Rows from block 6, named by matrix and row number. Rows with one number belong to one neuron. Each number is 500 + 50 x the weight over its row's rms, rounded and kept within 0 to 999. All counts start at 0. Numbers have three digits each. After the name is the row's rms in percent of the matrix's.
# gate: MLP gate (model.blocks.6.mlp.gate.weight, 512x256), inputs 52-103
# fc1: MLP up (model.blocks.6.mlp.fc1.weight, 512x256), inputs 52-103
# fc2: MLP down (model.blocks.6.mlp.fc2.weight, 256x512, transposed), outputs 52-103
gate.117 073:443526473477527458532463460472503539484508450481521504497521497465563439513537567564536506460523561492505566546477504508471556490490525435493517460533505459
fc1.117 068:484502567459464531449513446620473564560532540519511494508513563518546558496526464476451499568558442567477533551459508462524521492536493474614571537496493520
fc2.117 071:427514489561459538468447553516421576444578477484542493527522592486526515571621495448432555523471523497453536488449530490476409543528605515537523559486547521
gate.118 132:544462523447558508440534479481482588544469436491511525456502514442505526552455520589441460481460505521497487636443544477449464573701537509573559426513508405
fc1.118 125:546418578428592522526555515548635478485544578558474566554526555524413422425445474494496487428509537487537521468480453565490527474383451520505470495598423544
fc2.118 125:474477450425509602509543560484531512437473418463522573542393535459469492547563529396473539461464486443461434403576445522457527490529577449502572551545494508
gate.119 117:539429524522476543422543546547512443525569518452528499508438497461559529443483527508472452522511399538486453426458497528537488518505507571579502561506443527
fc1.119 120:559511454462454433507507432503477511488490441484598515496579495529461466534477588553470453515473605547525573483622533475441521434496483436477473439486449456
fc2.119 125:459564488503463474543554559478449432552461464444589481560518565420631553507534528490416492466458511467511519540487492447480522448473566527510547567604524532
gate.120 126:483485617491470513498509495493489470508494547448536494552579466521519480426558520504458438454466525434443551577512509515541425430515549543530439503542500435
fc1.120 116:497461463474522501501533511562457566522461464513496494542537482438485516441515485493411573498503482503506476463480474446531610536502613514498599468466494573
fc2.120 123:499521528504395448433427499524559392593469526483540625514501472405472502515432502511426472513527469423579577502470466491473482424527568508521515458428423459
gate.121 109:499431461433399612578520527534484481446555496492487513495507522435394500462503468596476460467546452561491517547487459438549516408483582595502616559467501504
fc1.121 105:504538547437415590520529512540515525503439491509512486502480469474485433476457491496505557500511486452393546553438469384453420454534539533528509543517470459
fc2.121 103:550552494472519463575553484579605530460538558490504490418413486403466486464471459605514467506514501482474573493456477479530495521584425483589495449415519477
gate.122 088:461518501460550577554515428517417518458510437545494550550376509541436548536568467547472475467471447464564436424461446482563469535498474525448451563464536559
fc1.122 085:538477427508453512545502519476496535592482499447437499501559494478573488550508558479496556402496520605439614558579514556459535534521524505453516482505441513
fc2.122 091:464507486513464445496435390519389521490590475462490523520482486531508527503516572541501439471522488548509449485511541518368535558490540531577504466569561479
gate.123 106:553478482501412532491549475501508490473517441519452502562490492549530410539524511576476468572420471457525488512488576516471542372486473472604486526570476502
fc1.123 110:557494582503494481450562579464466490468495570551604443532409506504455447519395598508486488497455625524532468435563434490357486460462528571501531536501529537
fc2.123 113:563539589519431466543439503539556452475511542508573489466492522449451430508453486454439484547474515467496532425376559496559519499452495526473459491439473463
gate.124 131:603386529557461456554568558423473433469487511598420471477502463550526571491495536505411577498473471578528436456515641475406531506511500486468450505491494407
fc1.124 130:437481480569544420600568498515425473469551586522505373541472485491549488588533535502434497425438482453501483569407574467535504462447467441565513536514555563
fc2.124 129:425470545466459458502496548450501509506494544514423525490481537412463471522558477550577504522492511529535559542451521480448392497464505476423409399554495449
gate.125 036:492491508411502512503506508473522453553435589512557481604510460533433539394456488429575514568472550491444550600487488564512571456498509513494485384456524455
fc1.125 030:531436468459539426573499556411452569498534452501604536603530512430489469478534590420601545454514494572540480594506530504565599544453489515484563391530408546
fc2.125 027:614479551443503485504581479533431494617637477539618460552535511590413476549517452445537474526470451512527531577489594506529510502519458492485566514517565572
gate.126 031:454446454518491449552556389548549489468526500463542561487449457464566492517505432581487498601537523460510450448582487437518509490492535416505523538486509501
fc1.126 032:499538472579518484465499541569387477425507563562569396568521537444497520514478509486521509498514499544503540581509550578445563511484505460469365471460581530
fc2.126 030:464534536565459500456500495442465558493441466418514448585591446549397373415460469434631489496518524505559517473508441492572519489575487563549487536497523483
gate.127 021:551502461430504585459548517578467561540441530451534426460445432457573544428508593475440460482411542400420568460443465428533475438478513557514459504588538519
fc1.127 020:489491486477545432534461573466451466412419400498474503535527498477541470397497509433542595498528568549463462497522556552487539417503477505432532454486486471
fc2.127 018:473539506497496445477577533545534528410575524541477544414474551499573484540534515473535479448450490489508586446464499505555547468525533499428484550493623459
gate.128 038:484489499434464632442506550512543554474575452547541521544544475431482472487569507602471446639489536485552532515478515564485548524514503417535547528557453505
fc1.128 033:502574583458436448431442548548564472504553452409457508411518558512537529504498465544444567470466577522526500576445443517580472415448480517497472572442577464
fc2.128 035:524421501477438516482468466525525455528550539486447453592423504517429516505461572579514493474390501494542485413528516479486492592577537464544605427466495432
gate.129 022:545457431563563502514471447559435489539424510566513461427444437479495505479534446543495418517449453485469568473552412511512438456469522468493534598505473587
fc1.129 019:581515552506425530441456483487566522442478541528560421560494467486400478596531564516536561476447476463561397487446552419503457533540498572440426528538551478
fc2.129 015:539602448411512513485512462449472506441446501525513404446501620507473447551499514562535521565514437554542540465452422463458417485580498416538444409478489477
gate.130 038:531382427496450474621512550497450443519385455575483511532559492515572427540534494508548548470500499506553524497571436557534553526574462471493542447539555552
fc1.130 028:506469470495453515532465475546484520507466519500539480511613470552453414569431466453472556602405508504546531503508514519531469425574519538539534443536551537
fc2.130 034:381571510549428503520588537534510560518411479454490558466497495507509567471522515470497460430523515456445537525440595566460470578569514527469544488415527557
gate.131 125:482491467418500494513420403543499533429574511578476419599475479497577566451576534539659495480442513501570448482553611599469517446486410478508500509569503524
fc1.131 135:494458561456481400487430549464443555424503517496517513524555489593501513580572454489535411497496456474517480505460559476406443533467548518537527605404477524
fc2.131 131:486464580460490489473563444478450575466503515511478445498542493455544431573533467547434503415487427516535534440418520539523529486448513450468490494550570558
gate.132 040:493489482447527406558515481503558490467516418499584475426526581523579514486492572574512539430434491478529523520553518459413440503471587577501523457564567431
fc1.132 033:499584492477515494539503439518496466574510497409525455433468433451508514481594399575502569530511482483504367471461429549510491599585528433522536468523500597
fc2.132 036:477398459582468474482529443587430496482485424510527541462514491445402401391406536596494477506562429540447416553415480504553551527526476515537423540442533508
gate.133 033:561485436418641460513452539473559441587515563451508440559463442558473551491507474602552454531517576536513556428557429509465473541522578458504450452566537409
fc1.133 024:496518555500451568503431453564580535454435451488509558445558566540573556455460551414447519530528514497506471479464532422619405513455383522442496384455538489
fc2.133 025:455505490535541441524395520496497470510474527518486422495484390497430558412523440514598466573468483524472451440469427465455480540538512483529565454454499408
gate.134 036:504528437491499413534528525480549411491480574498422538488534443458590386549504540573522502416571500524470518586642560573379563511505523573468507544458491424
fc1.134 026:441399498466391504493510531477579484547452508465415547484411523495414557472414494520459550493523501549493489472410473552509453503508479487503509543524508497
fc2.134 030:445516502449534567437505470506444475583475538442520456519525516491534389475603542542513566455556535588502565510571576496512429500524478461474525518515554458
gate.135 061:513450516624450471564427488475512500581478546522479540560523534563525499524479513509515473467418515524506514484535525450512517452495557450532431502440469501
fc1.135 061:526498554478484509484527576470435497469456463439481410512406491443524502465532468502511519461558499410527529507485504559514412581461451478497565475441475507
fc2.135 067:488545497525448481454476567453514603547533478482446524417610493455458556541493532509503471493528426477560519485438484497501513498508432560465455422505527558
gate.136 115:431514524418497487439398482496612423559503562546463552441519448496504484442464538504569512564493496512489504486548540601447426511573510507536568466526622486
fc1.136 126:485545464454506596496463513572544523493575525498513524471551510488505528459647507464579451432441428620405553455494527500634429428423479443559454516551592498
fc2.136 125:546523425524499606506474534504503475500501472430525405519450510568483507420472547369506571475589531418527518493442318576491519471641537535457473562531483504
gate.137 113:492452436494492496475558556423492500477493403558486546572528551464534448501583574524501515500500568483541440516484553495502635417454510430496573513577603490
fc1.137 113:493478492484542507555502413487555448464417459492525590522466508553467472444490571488509448496494528488519579515554515549545487472449524474563460519516553545
fc2.137 118:524504563495568486543567428484453597534537481480468445475423451550612501523467501477520495468448514530502471415531523556506595506485459559560496561498450542
gate.138 132:552426530423465475544542546521531435504448502412473436501599424551502563465421508559430480535450539535440519485535575505526477506587504458484541520467502472
fc1.138 124:482526571501495506602436560451550538416426586528462492467552452552549514514539413529561517507539512497500527481465513547449441362539460483495511507533457541
fc2.138 138:580402485572539504468471491423412490619493481556545514534474429503460497492503591531506505490474553522492461523441514424454474511468494420539500525497508527
gate.139 129:522607511551517530483538466551559499513589519546531496503522551481472570520575471520530503488402523457542455529420479503511445505489490469578472517526523414
fc1.139 129:524476563519578533512573516419488509557482390465502597505533515539531573394581543548480534536540493565384433426470496479465529561518508532524505542462484502
fc2.139 133:403510568464382532445513533555524515522400416500561482475593586511462525586483523462437567524545534559429449541427549459498473505510497517505514535469439510
gate.140 133:496539453508462518560431532509476550513555432507557500474505538476467466469550456521397534459602506507578412489378475442466563495433499462473469475595468508
fc1.140 130:483487469469524562479484515525463471554614521496458431433482542474502470494588453504603541420460554594505445462462548518449458520451426392488490485546443512
fc2.140 125:490558510513523575486519423470612490517422451472380522478495453510583526455454512566543488599541487399549523513508523525474471549484488602506499517501493478
gate.141 109:481514514448578515502543515423521506479472547584501463408412493557442477479523446590496484482473489564443509551539516458497442518434548398474528534519375383
fc1.141 107:529497474474542464550549503492478510527461472457457546583509590429528458583504552482504499582518511457530581507446469557509492505522568463517633511521540534
fc2.141 104:549478547508485458471550607443584617524513474470426462452451479482433498479579456494530497505510492519499501452606466454566497460450481544526541555454541547
gate.142 136:495456510430436448488416432512541414563374532467490466441541494530526510502459527548474509517554440453520417515529449570487468559516424537520553477523509564
fc1.142 116:497409506474470487448502552475545439559604501576493500578504448585452554562500468422508443507415536472585502472571588497531508534518522534523436459608479489
fc2.142 136:488482445442556470507541452471476469424583478470502473453511458443531567468466599516517470502477542517504552409525412562508455473549425404457537474603538429
gate.143 119:489497486475531517467547451546483458449531516463462499591540580408507547527499437507519483499568520370522465518523366484542448567490434501599465480491446441
fc1.143 134:498464450534428442552505507516475529481491470430468463472471483478444491536475463519452479500476438372529485493494515375451556488533479478461465494445493464
fc2.143 118:450420607416427535483584512535559540465530518478483486494550426629498499454527427509604500598523405488380416498568497395552422512450563477550553535489501576
gate.144 134:420516479470477522595482463380462451505521519533494482544435505427590422574534520561502504494521535534502482438507478520557457356542425467437558556408411427
fc1.144 125:411490484528620469522447438537528509431513512607542467514453524499522347500524525524511509547429411452522556404593544465421582421518433587523523506524466481
fc2.144 136:538534487518529433445523441478541439442406518509493566430528460503483518479514539474520488422409502553644532511490596511547473474512619559524557454518495612
gate.145 025:421526530452435522477523435531549453477505558478522523485509441508504468521583567427473388564540578448510581474436505586577486510442448446503535433559453461
fc1.145 024:496534570487487516590485432548485602463430516518572478451515433413503465508471492524445566463474531510572441524516487424449513451628543573442433553500470448
fc2.145 022:510475486460465372525533474618524534440467470552462570506489476485446492533543502547513455528471495426433509506435446546526392453454494522561551404539462489
gate.146 131:464522554425565499417465595438473469485421449574581497471488452478472539471400406440522356459514487376476541555538539463599419584513502496529481479445510615
fc1.146 129:550550518504577396545477533460477429577497566464509547470484547520628464525440503443527470425485424466597581478503423462443608506523578490519440510512470663
fc2.146 134:574505560420515440456369482469484528448420478582456606481638487461476477509482509457496434439440420569543458525505522511461477482501524496491517457558405529
gate.147 020:492608403491425481621528468509496461583466490508538460453423445422444526453473490483575584493555589465609561500490477612419473444460555521446489577589580512
fc1.147 018:549531540466469575575535578423468452433487476558458572530508479465491536467464479487520472480469535482453439454422418527494478552587466473511474548503499425
fc2.147 013:512413494460547440413473522540501538483505383547529440502553550480503428574530487501520500540506454512476407462397477384493528576518401422521529458458474453
gate.148 082:545484577507455464487466539535533433546575519505574467377495475505547582399527429463466472580433502491494461468555534549517529412420533466547597617454572552
fc1.148 074:491576480504504494476584563476515514575544545473569476484536534558558504371549500569503486521432411533535483465537497466489517470454442502495593581604580462
fc2.148 072:536485478495596508529523466522431507478422534558510499481476565512455528471466395469421626457547486542521455452558516548514444464503580464460465534542502570
gate.149 114:464543443525440562526547491557440491549572540631489582506444541601432481435466521498439540488589538498517552482439521552471446454577452451500416510485413490
fc1.149 121:461532520438488575440483451476599521516435424551517580516553502569418393522463518409559618519544583418523456460564549478497475555469512501496528581448486533
fc2.149 122:611581559525534473453408519488476524557503551456466492533468458483495482552563572497421506594514492589501496491403458500513512532562548564552535497455485444
gate.150 025:479528524554483502464487485449509519443488463506447474539487465554493541534487453577478454470483440574523487395569492497447469482590453462493492573520517463
fc1.150 022:550458529427457572500526576459525524472517485480562410434548449394519533519545480449542502534434586479543514450474461523555586497528437561528452470519485486
fc2.150 021:440531499470494521562422502492490516481453472519441520486434532508524586596583574527489458510380506418442572475537480490519474534438435470436420430459560460
gate.151 128:540521517514506536543398477544420498508489507465524377493494424491577479466518582494537601392452445476508491543490439532490514493512424432562551576454467551
fc1.151 144:604500526441482508431475574599524467505492527490446463570497499493545578547538511477533408519502558518479476516532482524512499507545440484562504471482462527
fc2.151 136:460467475532459426577529498537536550474545444549467560385551518543540439530452543519547488417462490488509406622490463526464440514474512484402472507475524457
gate.152 089:523442499552503472569466516541474536524471558559543432460471545522480424459437571500545477483459475526573514498472471438618488487469514513509505507539567510
fc1.152 095:428503456449460441516454473510570531460447524537447485477495474498484475579536564506552614443454472538518464475501630523457426422478515513477458564570536530
fc2.152 087:585448478420537498537513447472536491505511483488441535520502589450524648470404555521435497518558575403491469458459493478480405477404528499404418542443493504
gate.153 059:439444460440475552440554582442572560586459541564652444556545557491531532429524451422613570511419442457515616444525453465498487482651472427532554508589511437
fc1.153 063:491445422538474508577455485614523537485515532613469373475450521547515439499543489508593573444557520546532482486508511446512507477508447392479587466573437578
fc2.153 054:511442509524469439466555613521508570495463475493474541471490576476575473473536391574475515613479523433502479514548488420579561497455465505475455509485498488
gate.154 121:525546502483517508578520476467525548502530493502502425530589456487527466571460506493451562499490452535408467575447521501493517438527483551483491491618512541
fc1.154 127:382542539432522548585507534442464537556497494490555440524593531522545521503412476485445538488509554505362442509389498568489631468464394475438557516528494553
fc2.154 132:534499519512461506484484509544426524509420524499500501500590491509454567517488559531620548612435461447439479472547512478522570506530552413430472478476602486
gate.155 095:552407515529488465539420534506524444434460498513473451564531490459520587555490511596512472428457507498458469505430460464512427510505480531462479498558535478
fc1.155 092:490586454485458388434540507468545577499544473530527484578587473484519474575398522581425508473561512546496428416401546462538498550465455424498493488480478454
fc2.155 085:553537570543527554505395445617487478539544511553392546452485520533516555504532465507463481550499472529557427639469503545538464593396469438594440473556436496
gate.156 124:487492428491437524551498534554491606446464511539590542500533443495546451504441481537527447472592602397489503524494584427535476460529410445485419535513514485
fc1.156 132:470551494376546540479527571520595600470577580555540516429487440537473467384534549455418521512529593504547570545502497486484519477551430515456508522526554493
fc2.156 123:485490525488489423520348520431540555518488507455536482467512499427465503547602469555453483581516497437465455522360488489477550496574442579509513531560476468
gate.157 121:616570541451414524459593551538451487555518525502478436448511513454573457495568546512448498525495454542537494499498456514418504499470452514502524476520561513
fc1.157 138:447427537424452515431504567564553589435460509462467466496585480499587582388465478504456417489545565508474563451464455467505548445486541488507533544474516648
fc2.157 122:540603503478494448483450440440504495483512536471507512523495463475447539560412583484505416487497398549487359391483445522447478513464487472538499433456490499
gate.158 110:524538574468611508510493410591448475556524514501524457472591488586507483602440564491483595557519511415505501493477529509567509484539520520439524458522451429
fc1.158 116:491460480453500478438527538448486540524429463518428571521405488459493538432555599510541449472489599497547485550478449522427498515515606390474529492516527570
fc2.158 111:548542518489498538535503484484502397505478505507515550463424446547408528472472497570529551626524543478452583505454445417454527486567462505497443488520396483
gate.159 125:450508472535489487505463576534481534522459528459487442422521523531459522478485565532572505537522484629528402453481427487529489473491501518507439408446548643
fc1.159 118:583546534473509568480470495436446476435510473477524487546434498505552421554492540555490492363521480519493544493494481481574508518544533537465402473496615499
fc2.159 130:504526544388525397465487515527517488461502502600446515561486379428456498579505487495426492541507499456436520510552545408497551509534484463416485571523437525
gate.160 119:471577506480512604513424563501513523571462543516435383568487425466563512520609538466565479570533536522566533520504533557478488427504511471474526489431470505
fc1.160 131:498522549439463585470535449567472538482498449503419555557483432453506552529543590466489461567478436460508523568447500474493571479464472536518563540437558577
fc2.160 125:421435484517466533520603528554418557533513477490368407500573552489577462522559492486456351448438518487530439458537515546408449410485498443507540475483499486
gate.161 129:560462428494451534532467615584566533544473482467474527524561521544468412434485417553412563447524548484488507543476587437480582559510486477475614451508592519
fc1.161 128:494495629444572498586470402408437410574550509531489534417484430479451528475430459567490486594464495504429522482599418593515467493475491394490499523488438457
fc2.161 129:507564578599580592437498460408452424468590536521579529493535503498478476508477518478541495515567437435474532388524458510546438411529582454565563549574611426
gate.162 127:470559458477467446514490519554456496495479500528496378497506393510498503519457514479601606548470479470509497504394618450482497472499450545548524547442501486
fc1.162 122:545507495565536480541517534518477534581499481489504543547457558544511441427472504533531529519568387538441446482445513508508471465462498452478448477544431490
fc2.162 128:503555528445501529473464450533484518534487511569411518558489537490480550523518570471457501547540586484468466426578561520421450448516527570541538474579559553
gate.163 122:435425475459489538492346489473478613351440526490521398496483569538544515547418458487492523519473508518530547535483453547488463550514507620567458523402539504
fc1.163 121:408574540423558547502435553519536518472585432525499426434513504543488397464477559469459557554553469434445507499477599552486462506496506474602478521409472527
fc2.163 114:501506493469496565559409478501428540578569512500414551454561529489481439568519473513425525557461537450515532482408426466561497482550374588623478608565501473
gate.164 019:509487532478490490462487495507523446425553497451534502478511482484420502480528525393587422544589422581488448493528449479498540570506442484603412550447613506
fc1.164 020:477498492594487554447429602584481436531465484380497436471453470490576520414490534507411441538494468558550472398470551462477627534441464568468561506464502456
fc2.164 015:537476500457499476533545400397578454510490489424501527503477549511478389530523508487457482447633475537469481415652558522521561500522512531518476417451542449
gate.165 027:487550426485504571551589569488569425530603494585486522481510481477539572589551487515437450478524613425443410527546539490537377538492523472409535421582475512
fc1.165 027:511396535541585450507494479412592501484482563524482487517449611480425618550444502473495497470549461502483559510453464631501505431506540481412456574556515381
fc2.165 026:474514519491546499388523448493473569478572425560449548585565580434560590462436551515514459497479482498585526480543522472482463459576564471473519476563450512
gate.166 019:369568455554536539517541587468516557475555556505527462588545556612458452523582431509464429460424462552511496534480531396448516519480484569446504439496422496
fc1.166 020:522452482506530556466451444531475451557443432412438531545488520480572538533584525489497437469566568505439518523517511578575582489533458495523495542516412546
fc2.166 015:384410526432502504473547443477530565510492525547495513515563466455600523469619641527402525518481495488469516510626461516519519504482466531525478524521482494
gate.167 121:488461504544574593512441447488545469454550526460501497517515475442414485453455526446455608556537482443551500508649435483454550522504461460410435512556530403
fc1.167 129:406455488420437417431466465482553538443465446549570590459403433406483514585428539547405440560581537424475473523458529546485493459559494546533575488603507525
fc2.167 131:621507440556541580570438457502515479506401478409462472490494477549494411570406442474485541550594449594508472545474461499427470543542481543468557537487523554
gate.168 043:566543523465394473466505491502590515501533514473440536502585491501501569446515536347524518436445420470495466429472477495479485468472487456522456508451446510
fc1.168 034:402473501501609561504518578456415457389393522468472472487400464512468518589453451612470448511517562541519568503483634610617556477463498532484531493474493510
fc2.168 039:548469582508487416500436461552444508530480550517571598544492418465406558428464554466461504495536479495567506533470543501469488513511492449504517476493443501
gate.169 086:511518587455509432523471543508587512519478550415464506543421510457563516476445599565501483462586455475547509472502548510509562512506473371477495483523532504
fc1.169 066:502487520529514486547429468475559537551479482518450555495501486516542478457536521467611394521448452494585499525458540508508548625481508438428386466543523498
fc2.169 077:582473524421517573479608499484521472551467545499470536488520534544487459468604537471529491552561481403546501501511547511491514530531507571510456471567418507
gate.170 133:496484538516460529457539520456540599526556556584492530548527480468514364547468508503496417552614476541558472528532619532386465449487503390455546535553524569
fc1.170 128:456513502492534473530507532458581495494568631491463545472508468477573556565507556376513554469423564524504484541511493490481532530453520564573448561530587523
fc2.170 129:502481489597540449437540497454495533483522555439502545543506516465503554530525479553531504508483456514503593522523402483517342396481520411449456453567482555
gate.171 028:424564469514492508498507463425459507536398491504552572490536475426428546561525546504469433480442548478440461586447494547389483453516548482369542467499482528
fc1.171 022:484440458442443556485556573533488510495472534468469479517520421482597457445457524445563514565483535460559538417553553495534449503488577529537399482440520489
fc2.171 025:512500485544573464424519548547565523469493523585439536507440500550483549512515510486476478447514545464513485463548500547467482559464533466489490623477446532
gate.172 127:423451503493463481470542567500582372508544545498496438547545457553523546518481454514415478515435454566494537514579519562462499568495483483475447526490557567
fc1.172 138:460506494506484461579535611510588518507404500416525533533466505504454581474546605540461543451425545517604530424456600476491482431534441472509415452522421452
fc2.172 129:533491555552501398431594494462409424478507476505555569503459511532521585498405466447526559490487465454501553535480512567461583530457519529553498518543545477
gate.173 039:528527410447465559511456514500592496503547518559519478534550478512496408490538502393567499448474524549570507481515497543504434540594561492570471457562496485
fc1.173 042:537459570443544436491500450466360558484616481422524520567517459534488586513503413408514437509538495519532519502432550485535506503527393461493562460507530487
fc2.173 038:472536420556588505491517458613496481463507518546440482480522489511454464555485621526535486462526620493470441525490449448492494507544547492516555480458524496
gate.174 112:460444463409514596346562549479516545423549484518440537526438504530506544482460607562518412489471497532433564517525471443473583446477513479534592410520471436
fc1.174 121:471560501428524569390534462503509460507507445454551449529503576557435423440454554488483486484483517552459484498376435520513518565574454517546515610549491486
fc2.174 108:519512548496628469432551521544534496537545470511398436537508463568551466483489594525599622528496576448527494426390497550471497501395566566529486463551507543
gate.175 123:458548474388520519581507467496472526428584447596561583541514448489496495584475473499515511550406447585564515462444533481536501505486483491479533468509460507
fc1.175 126:520509549478479568439488479550583471493528456593546432396506627576450478468437580495526629482521528510494460497502426515448430555528475579487527520516583428
fc2.175 127:616549465416504555486515572414517441437507430573492489472484606537547487573543501476512509395496458483539500520491455519386472506468450473519453434477534482
gate.176 118:440468533490460486464442431566540462479560503538539529555478508538501490572487538473462490575504374489491495499485528509438464552418433545524565493463450471
fc1.176 116:534576591432613490606540558494454463562433523461378564398563433435490573493517549475437506560465545536488519534506543511522546505598538370514502459525509494
fc2.176 112:521449443503511506486505524519583462507610537499464557525405470530528500521534536561574472485517411487540630510382565495393485536523463470515350553534531614
gate.177 017:541547469517504455424492420491572494534584445499426585491517523475562562532471494540493454515519530413527511489538423485430425419549576467455555435559582493
fc1.177 018:459553472464461430526494491435539526576578442557471455485506503413470440517399564551538590555445512425560403569458580545458480487523469476569547565584434535
fc2.177 008:467401513456498514409458595493521528459410500470467498386427495512516543483469563542433491599476547535452544454503459365634517561404439518566503468421477510
gate.178 075:539507506538503412518492516494438574621489579513602491566407529443524534473502545558492538508574597515546444486475502404368494535449548485506444464528535483
fc1.178 069:603429508533540587507421493515434431543490519522526483664476547567533571489525500473539467479561481496534528482488595377464483486564488452471521520492470494
fc2.178 071:397445458533454397499457488600497567451452508486523519484522644453545436478436517523419585432491431535566548512470463539503460558394497524444447430481581462
gate.179 127:518490514448542493531463469497525439500536555503480582544402436558558566537374525543494502525503476442530441504487451533556511515516389403497481549431410428
fc1.179 123:538536444417504531483488441512379453506470531487560491536512470463536571527509592518497525544450533515531458484408500488517419513540476497565532636514518505
fc2.179 134:405566519513395439413486495486486478565473560538540520554441468471540477502515416426524509520511469572475499527482562498574540429482467442439435406517497465
gate.180 074:441448563399387571459514497555511489484440541510540506535435526530514505471441489566457490500509542509464536568502523551519353472496487451436529521481460494
fc1.180 062:513588493508537445498486444456369479436479466585505514442499479420528475512545516491472568587496435498509525442479550444619601569497539509606472507511502518
fc2.180 076:561519530424511502526520515488429493560538556431491492599499547554524461534518607668572439516487504467566535520489552536434447426626484506480566485417516557
gate.181 119:464550442523526442590447503528549498570477551559478556444536431445481513438550480474448560477466446457409470559482503464478409517504488475490526536508444526
fc1.181 126:500472428532400547508577444478531549496507464475506563522577540426445537416498509420557564565548482494428577565442487500493538497452544610570454527495586478
fc2.181 125:507432556583529532523507554400483527516547538473524487436423507452516551423514491451482579601470507471529502467516469521423515547483447548480513426516509424
gate.182 117:643609506523439484519472416545463484519485522519517463454495473571528513477478590469444530502495461483389545457533583502471516476443486459536504369509512440
fc1.182 130:472556503395497506564497502472568565488544600592486531398507439519481514551529583423496520474479482518427545588496495418552519570524453465440484475592630486
fc2.182 121:491508501540521531519395469558475498465517554530523499471590479452570537481545513422508521425422455343484402550537551551536473378574543539463423506528611520
gate.183 131:528436540460469499543473490554591551456551641441492477503409495457581414509509477418491519450501602346544547504536506563530491539577480467536518503539429503
fc1.183 127:484481554514422553507370548550517475510477520553496555599576521488503544534549521477466435529444504505426412454460552562532507410456493543504514493596370548
fc2.183 133:476526508492513518430494508495585551517556499498560414601582526424568582569531566400608471508544466513501509560521430558396534500544547508466414554395525583
gate.184 127:459447599566472546531473545514465528465570542477445528520486478377592531427385464399424447537459485491517520521539507517578525535482482472537480480539458561
fc1.184 124:556489510497448478538584461524454480427450469613453542494439498522525526424499549536352551464479494591533550430514407405568598524525515562468453559494517511
fc2.184 136:523562509482515495496441508462506517539522407535429555491426537562460450522597508539486497462483545520532517451461449416531531538475515538623436541438424481
gate.185 126:476516511512384477461535506456465501467486477493463490508491459628518411524504558522542404460512437499545469472490575557548485504422432458435477465521470561
fc1.185 129:477456448499433509492598523472465556490480599576517567487462493579563413457474450567481488472463550500524416509530597497562463528511480505530544463535477460
fc2.185 124:478465593380502425563480472533533444448479511592476558536490493466458548462455461507577448502606448422416525410496501510549469423514501460502475474503430544
gate.186 028:507506448467508575503488524422527599505529504479536528462464526640522506592625594516461603477492462439472547447515467561437499532456436454471417530612599463
fc1.186 023:560534589513448483516589405466525506554571568502458530563450591536468540499452537479571422583414537561515500480397512513495381465506482497487517582434411546
fc2.186 024:514501512463577551493511473472504528558560493465515489503477508551460537486542426432525417464517445539427635530440451500575500469453627479522547467493484513
gate.187 052:485428481539442453544445473507513516484597500556566464495505501466423457462545454469523518515592541457522507442534509516504495489554548427532526468535422432
fc1.187 045:471528480476510579478500503549595423523434543435459512443489500463514451385499476508426435556533493525440531487516407528470475488445459509459550472359493552
fc2.187 050:472442438463513552459580555431501428609546485458460352499558470524516519484461570564580465538456442415491440600483443576539486461616566439491519478420514574
gate.188 124:511349435508482451534475530345489465469434578515481522522529430481512490452452539463487518469586496491423614503501414513357459454593506518515476475506488477
fc1.188 129:385524473460527545476465543486564437458444618519498528545530585490539436441420504450469431457487567426454419442492472551490491441503444392473487392536459554
fc2.188 130:526504466423473550570467544517538450457460499438502394548569456429563370526517470491510546445541457540520557543541462525428511531508557427358443548505428601
gate.189 028:469529568413498614447550528529497531590537605497577516471487443526532580480577571557485544511437423438480524457503496476498477500555522478568439529567465458
fc1.189 023:518532500418461475471516510580476410506471607417522416525579563530588461490532483449431504448584460495418611538561488569507503508540589504419494416477457554
fc2.189 022:528533544444483551547479505481531495515406547413514503494493549479523512552557535429392575457442490471498525572507402443425540500431534509584491470448413532
gate.190 021:501453477480524493481433486504463559426482442551514515534498478493439456511578472411464492419565558560547513557548517506539565574457491408419492531449517536
fc1.190 020:506496480519450504460517639488507556538582495441510435543467456592562449561492450525466582467497498428521594465430546431545491451510447476535569397568501521
fc2.190 017:509549523645480468490609468431516437596466485504506504507530488493537478560551464542489576545480548437502459505497464417555512444555522489445534518513464487
gate.191 127:519472469484497483379478478374558572502545504519529547580449484636481542500442502537508572545491525428561530481545505593444609553455455511461539436529509483
fc1.191 134:467642490454452472570491484455487490461542426451421438441462518450596520562456531516467591478505512387450478592531480476464588382510453536512606487513596505
fc2.191 127:355533499379516580554489527515421491458479480504533488502520437414508452533451589582559555431510593557543458599446491395526528461569452474471526462488496545
gate.192 020:470534489405475544426502510513505533558546489493471546494571509543536467450454551516547455565476426519551486476568485565491497509502532548475534495538506591
fc1.192 022:496504569506475561457540463515579484461486451469437470430536512586549567476463466494504538458488489438517547463550405570525562470506455444524481484519517499
fc2.192 018:448486481451583538563466512570509364532597413548447460490471536477511500583435528465483537578592522444567526546574514513511617542525589469465454518492551415
gate.193 118:579480525550465593536418413470510470588473611541541503468555498504453456484469494474503430492495561530342464494495503564542396481518442435521578424504481477
fc1.193 131:558376500467441538529509541461452434543465467489448560493529509535433473518585530540547510405435483451592510505535502528462493485501526455547615556520586420
fc2.193 131:503469552518508531477539465525519570621510581496425540511467444566482530403440487452424434434539514581433513616516516473436484450450501496622482500537518501
gate.194 030:545421565488599412434401503509558476483402408497504493483479534473510459556545504584544480522553452509506381538546566541589449507500492513517507500420469571
fc1.194 031:572524456419594587491453468467558499568455404465446531465461452524504554562471545583449455487510530522482447565541518574530542485613414524453377452502482504
fc2.194 031:496538524564494428508528484542559457450507624529515568512567552537660323543451498529478492499460493410522459480471451407510537592470515525483511586499479524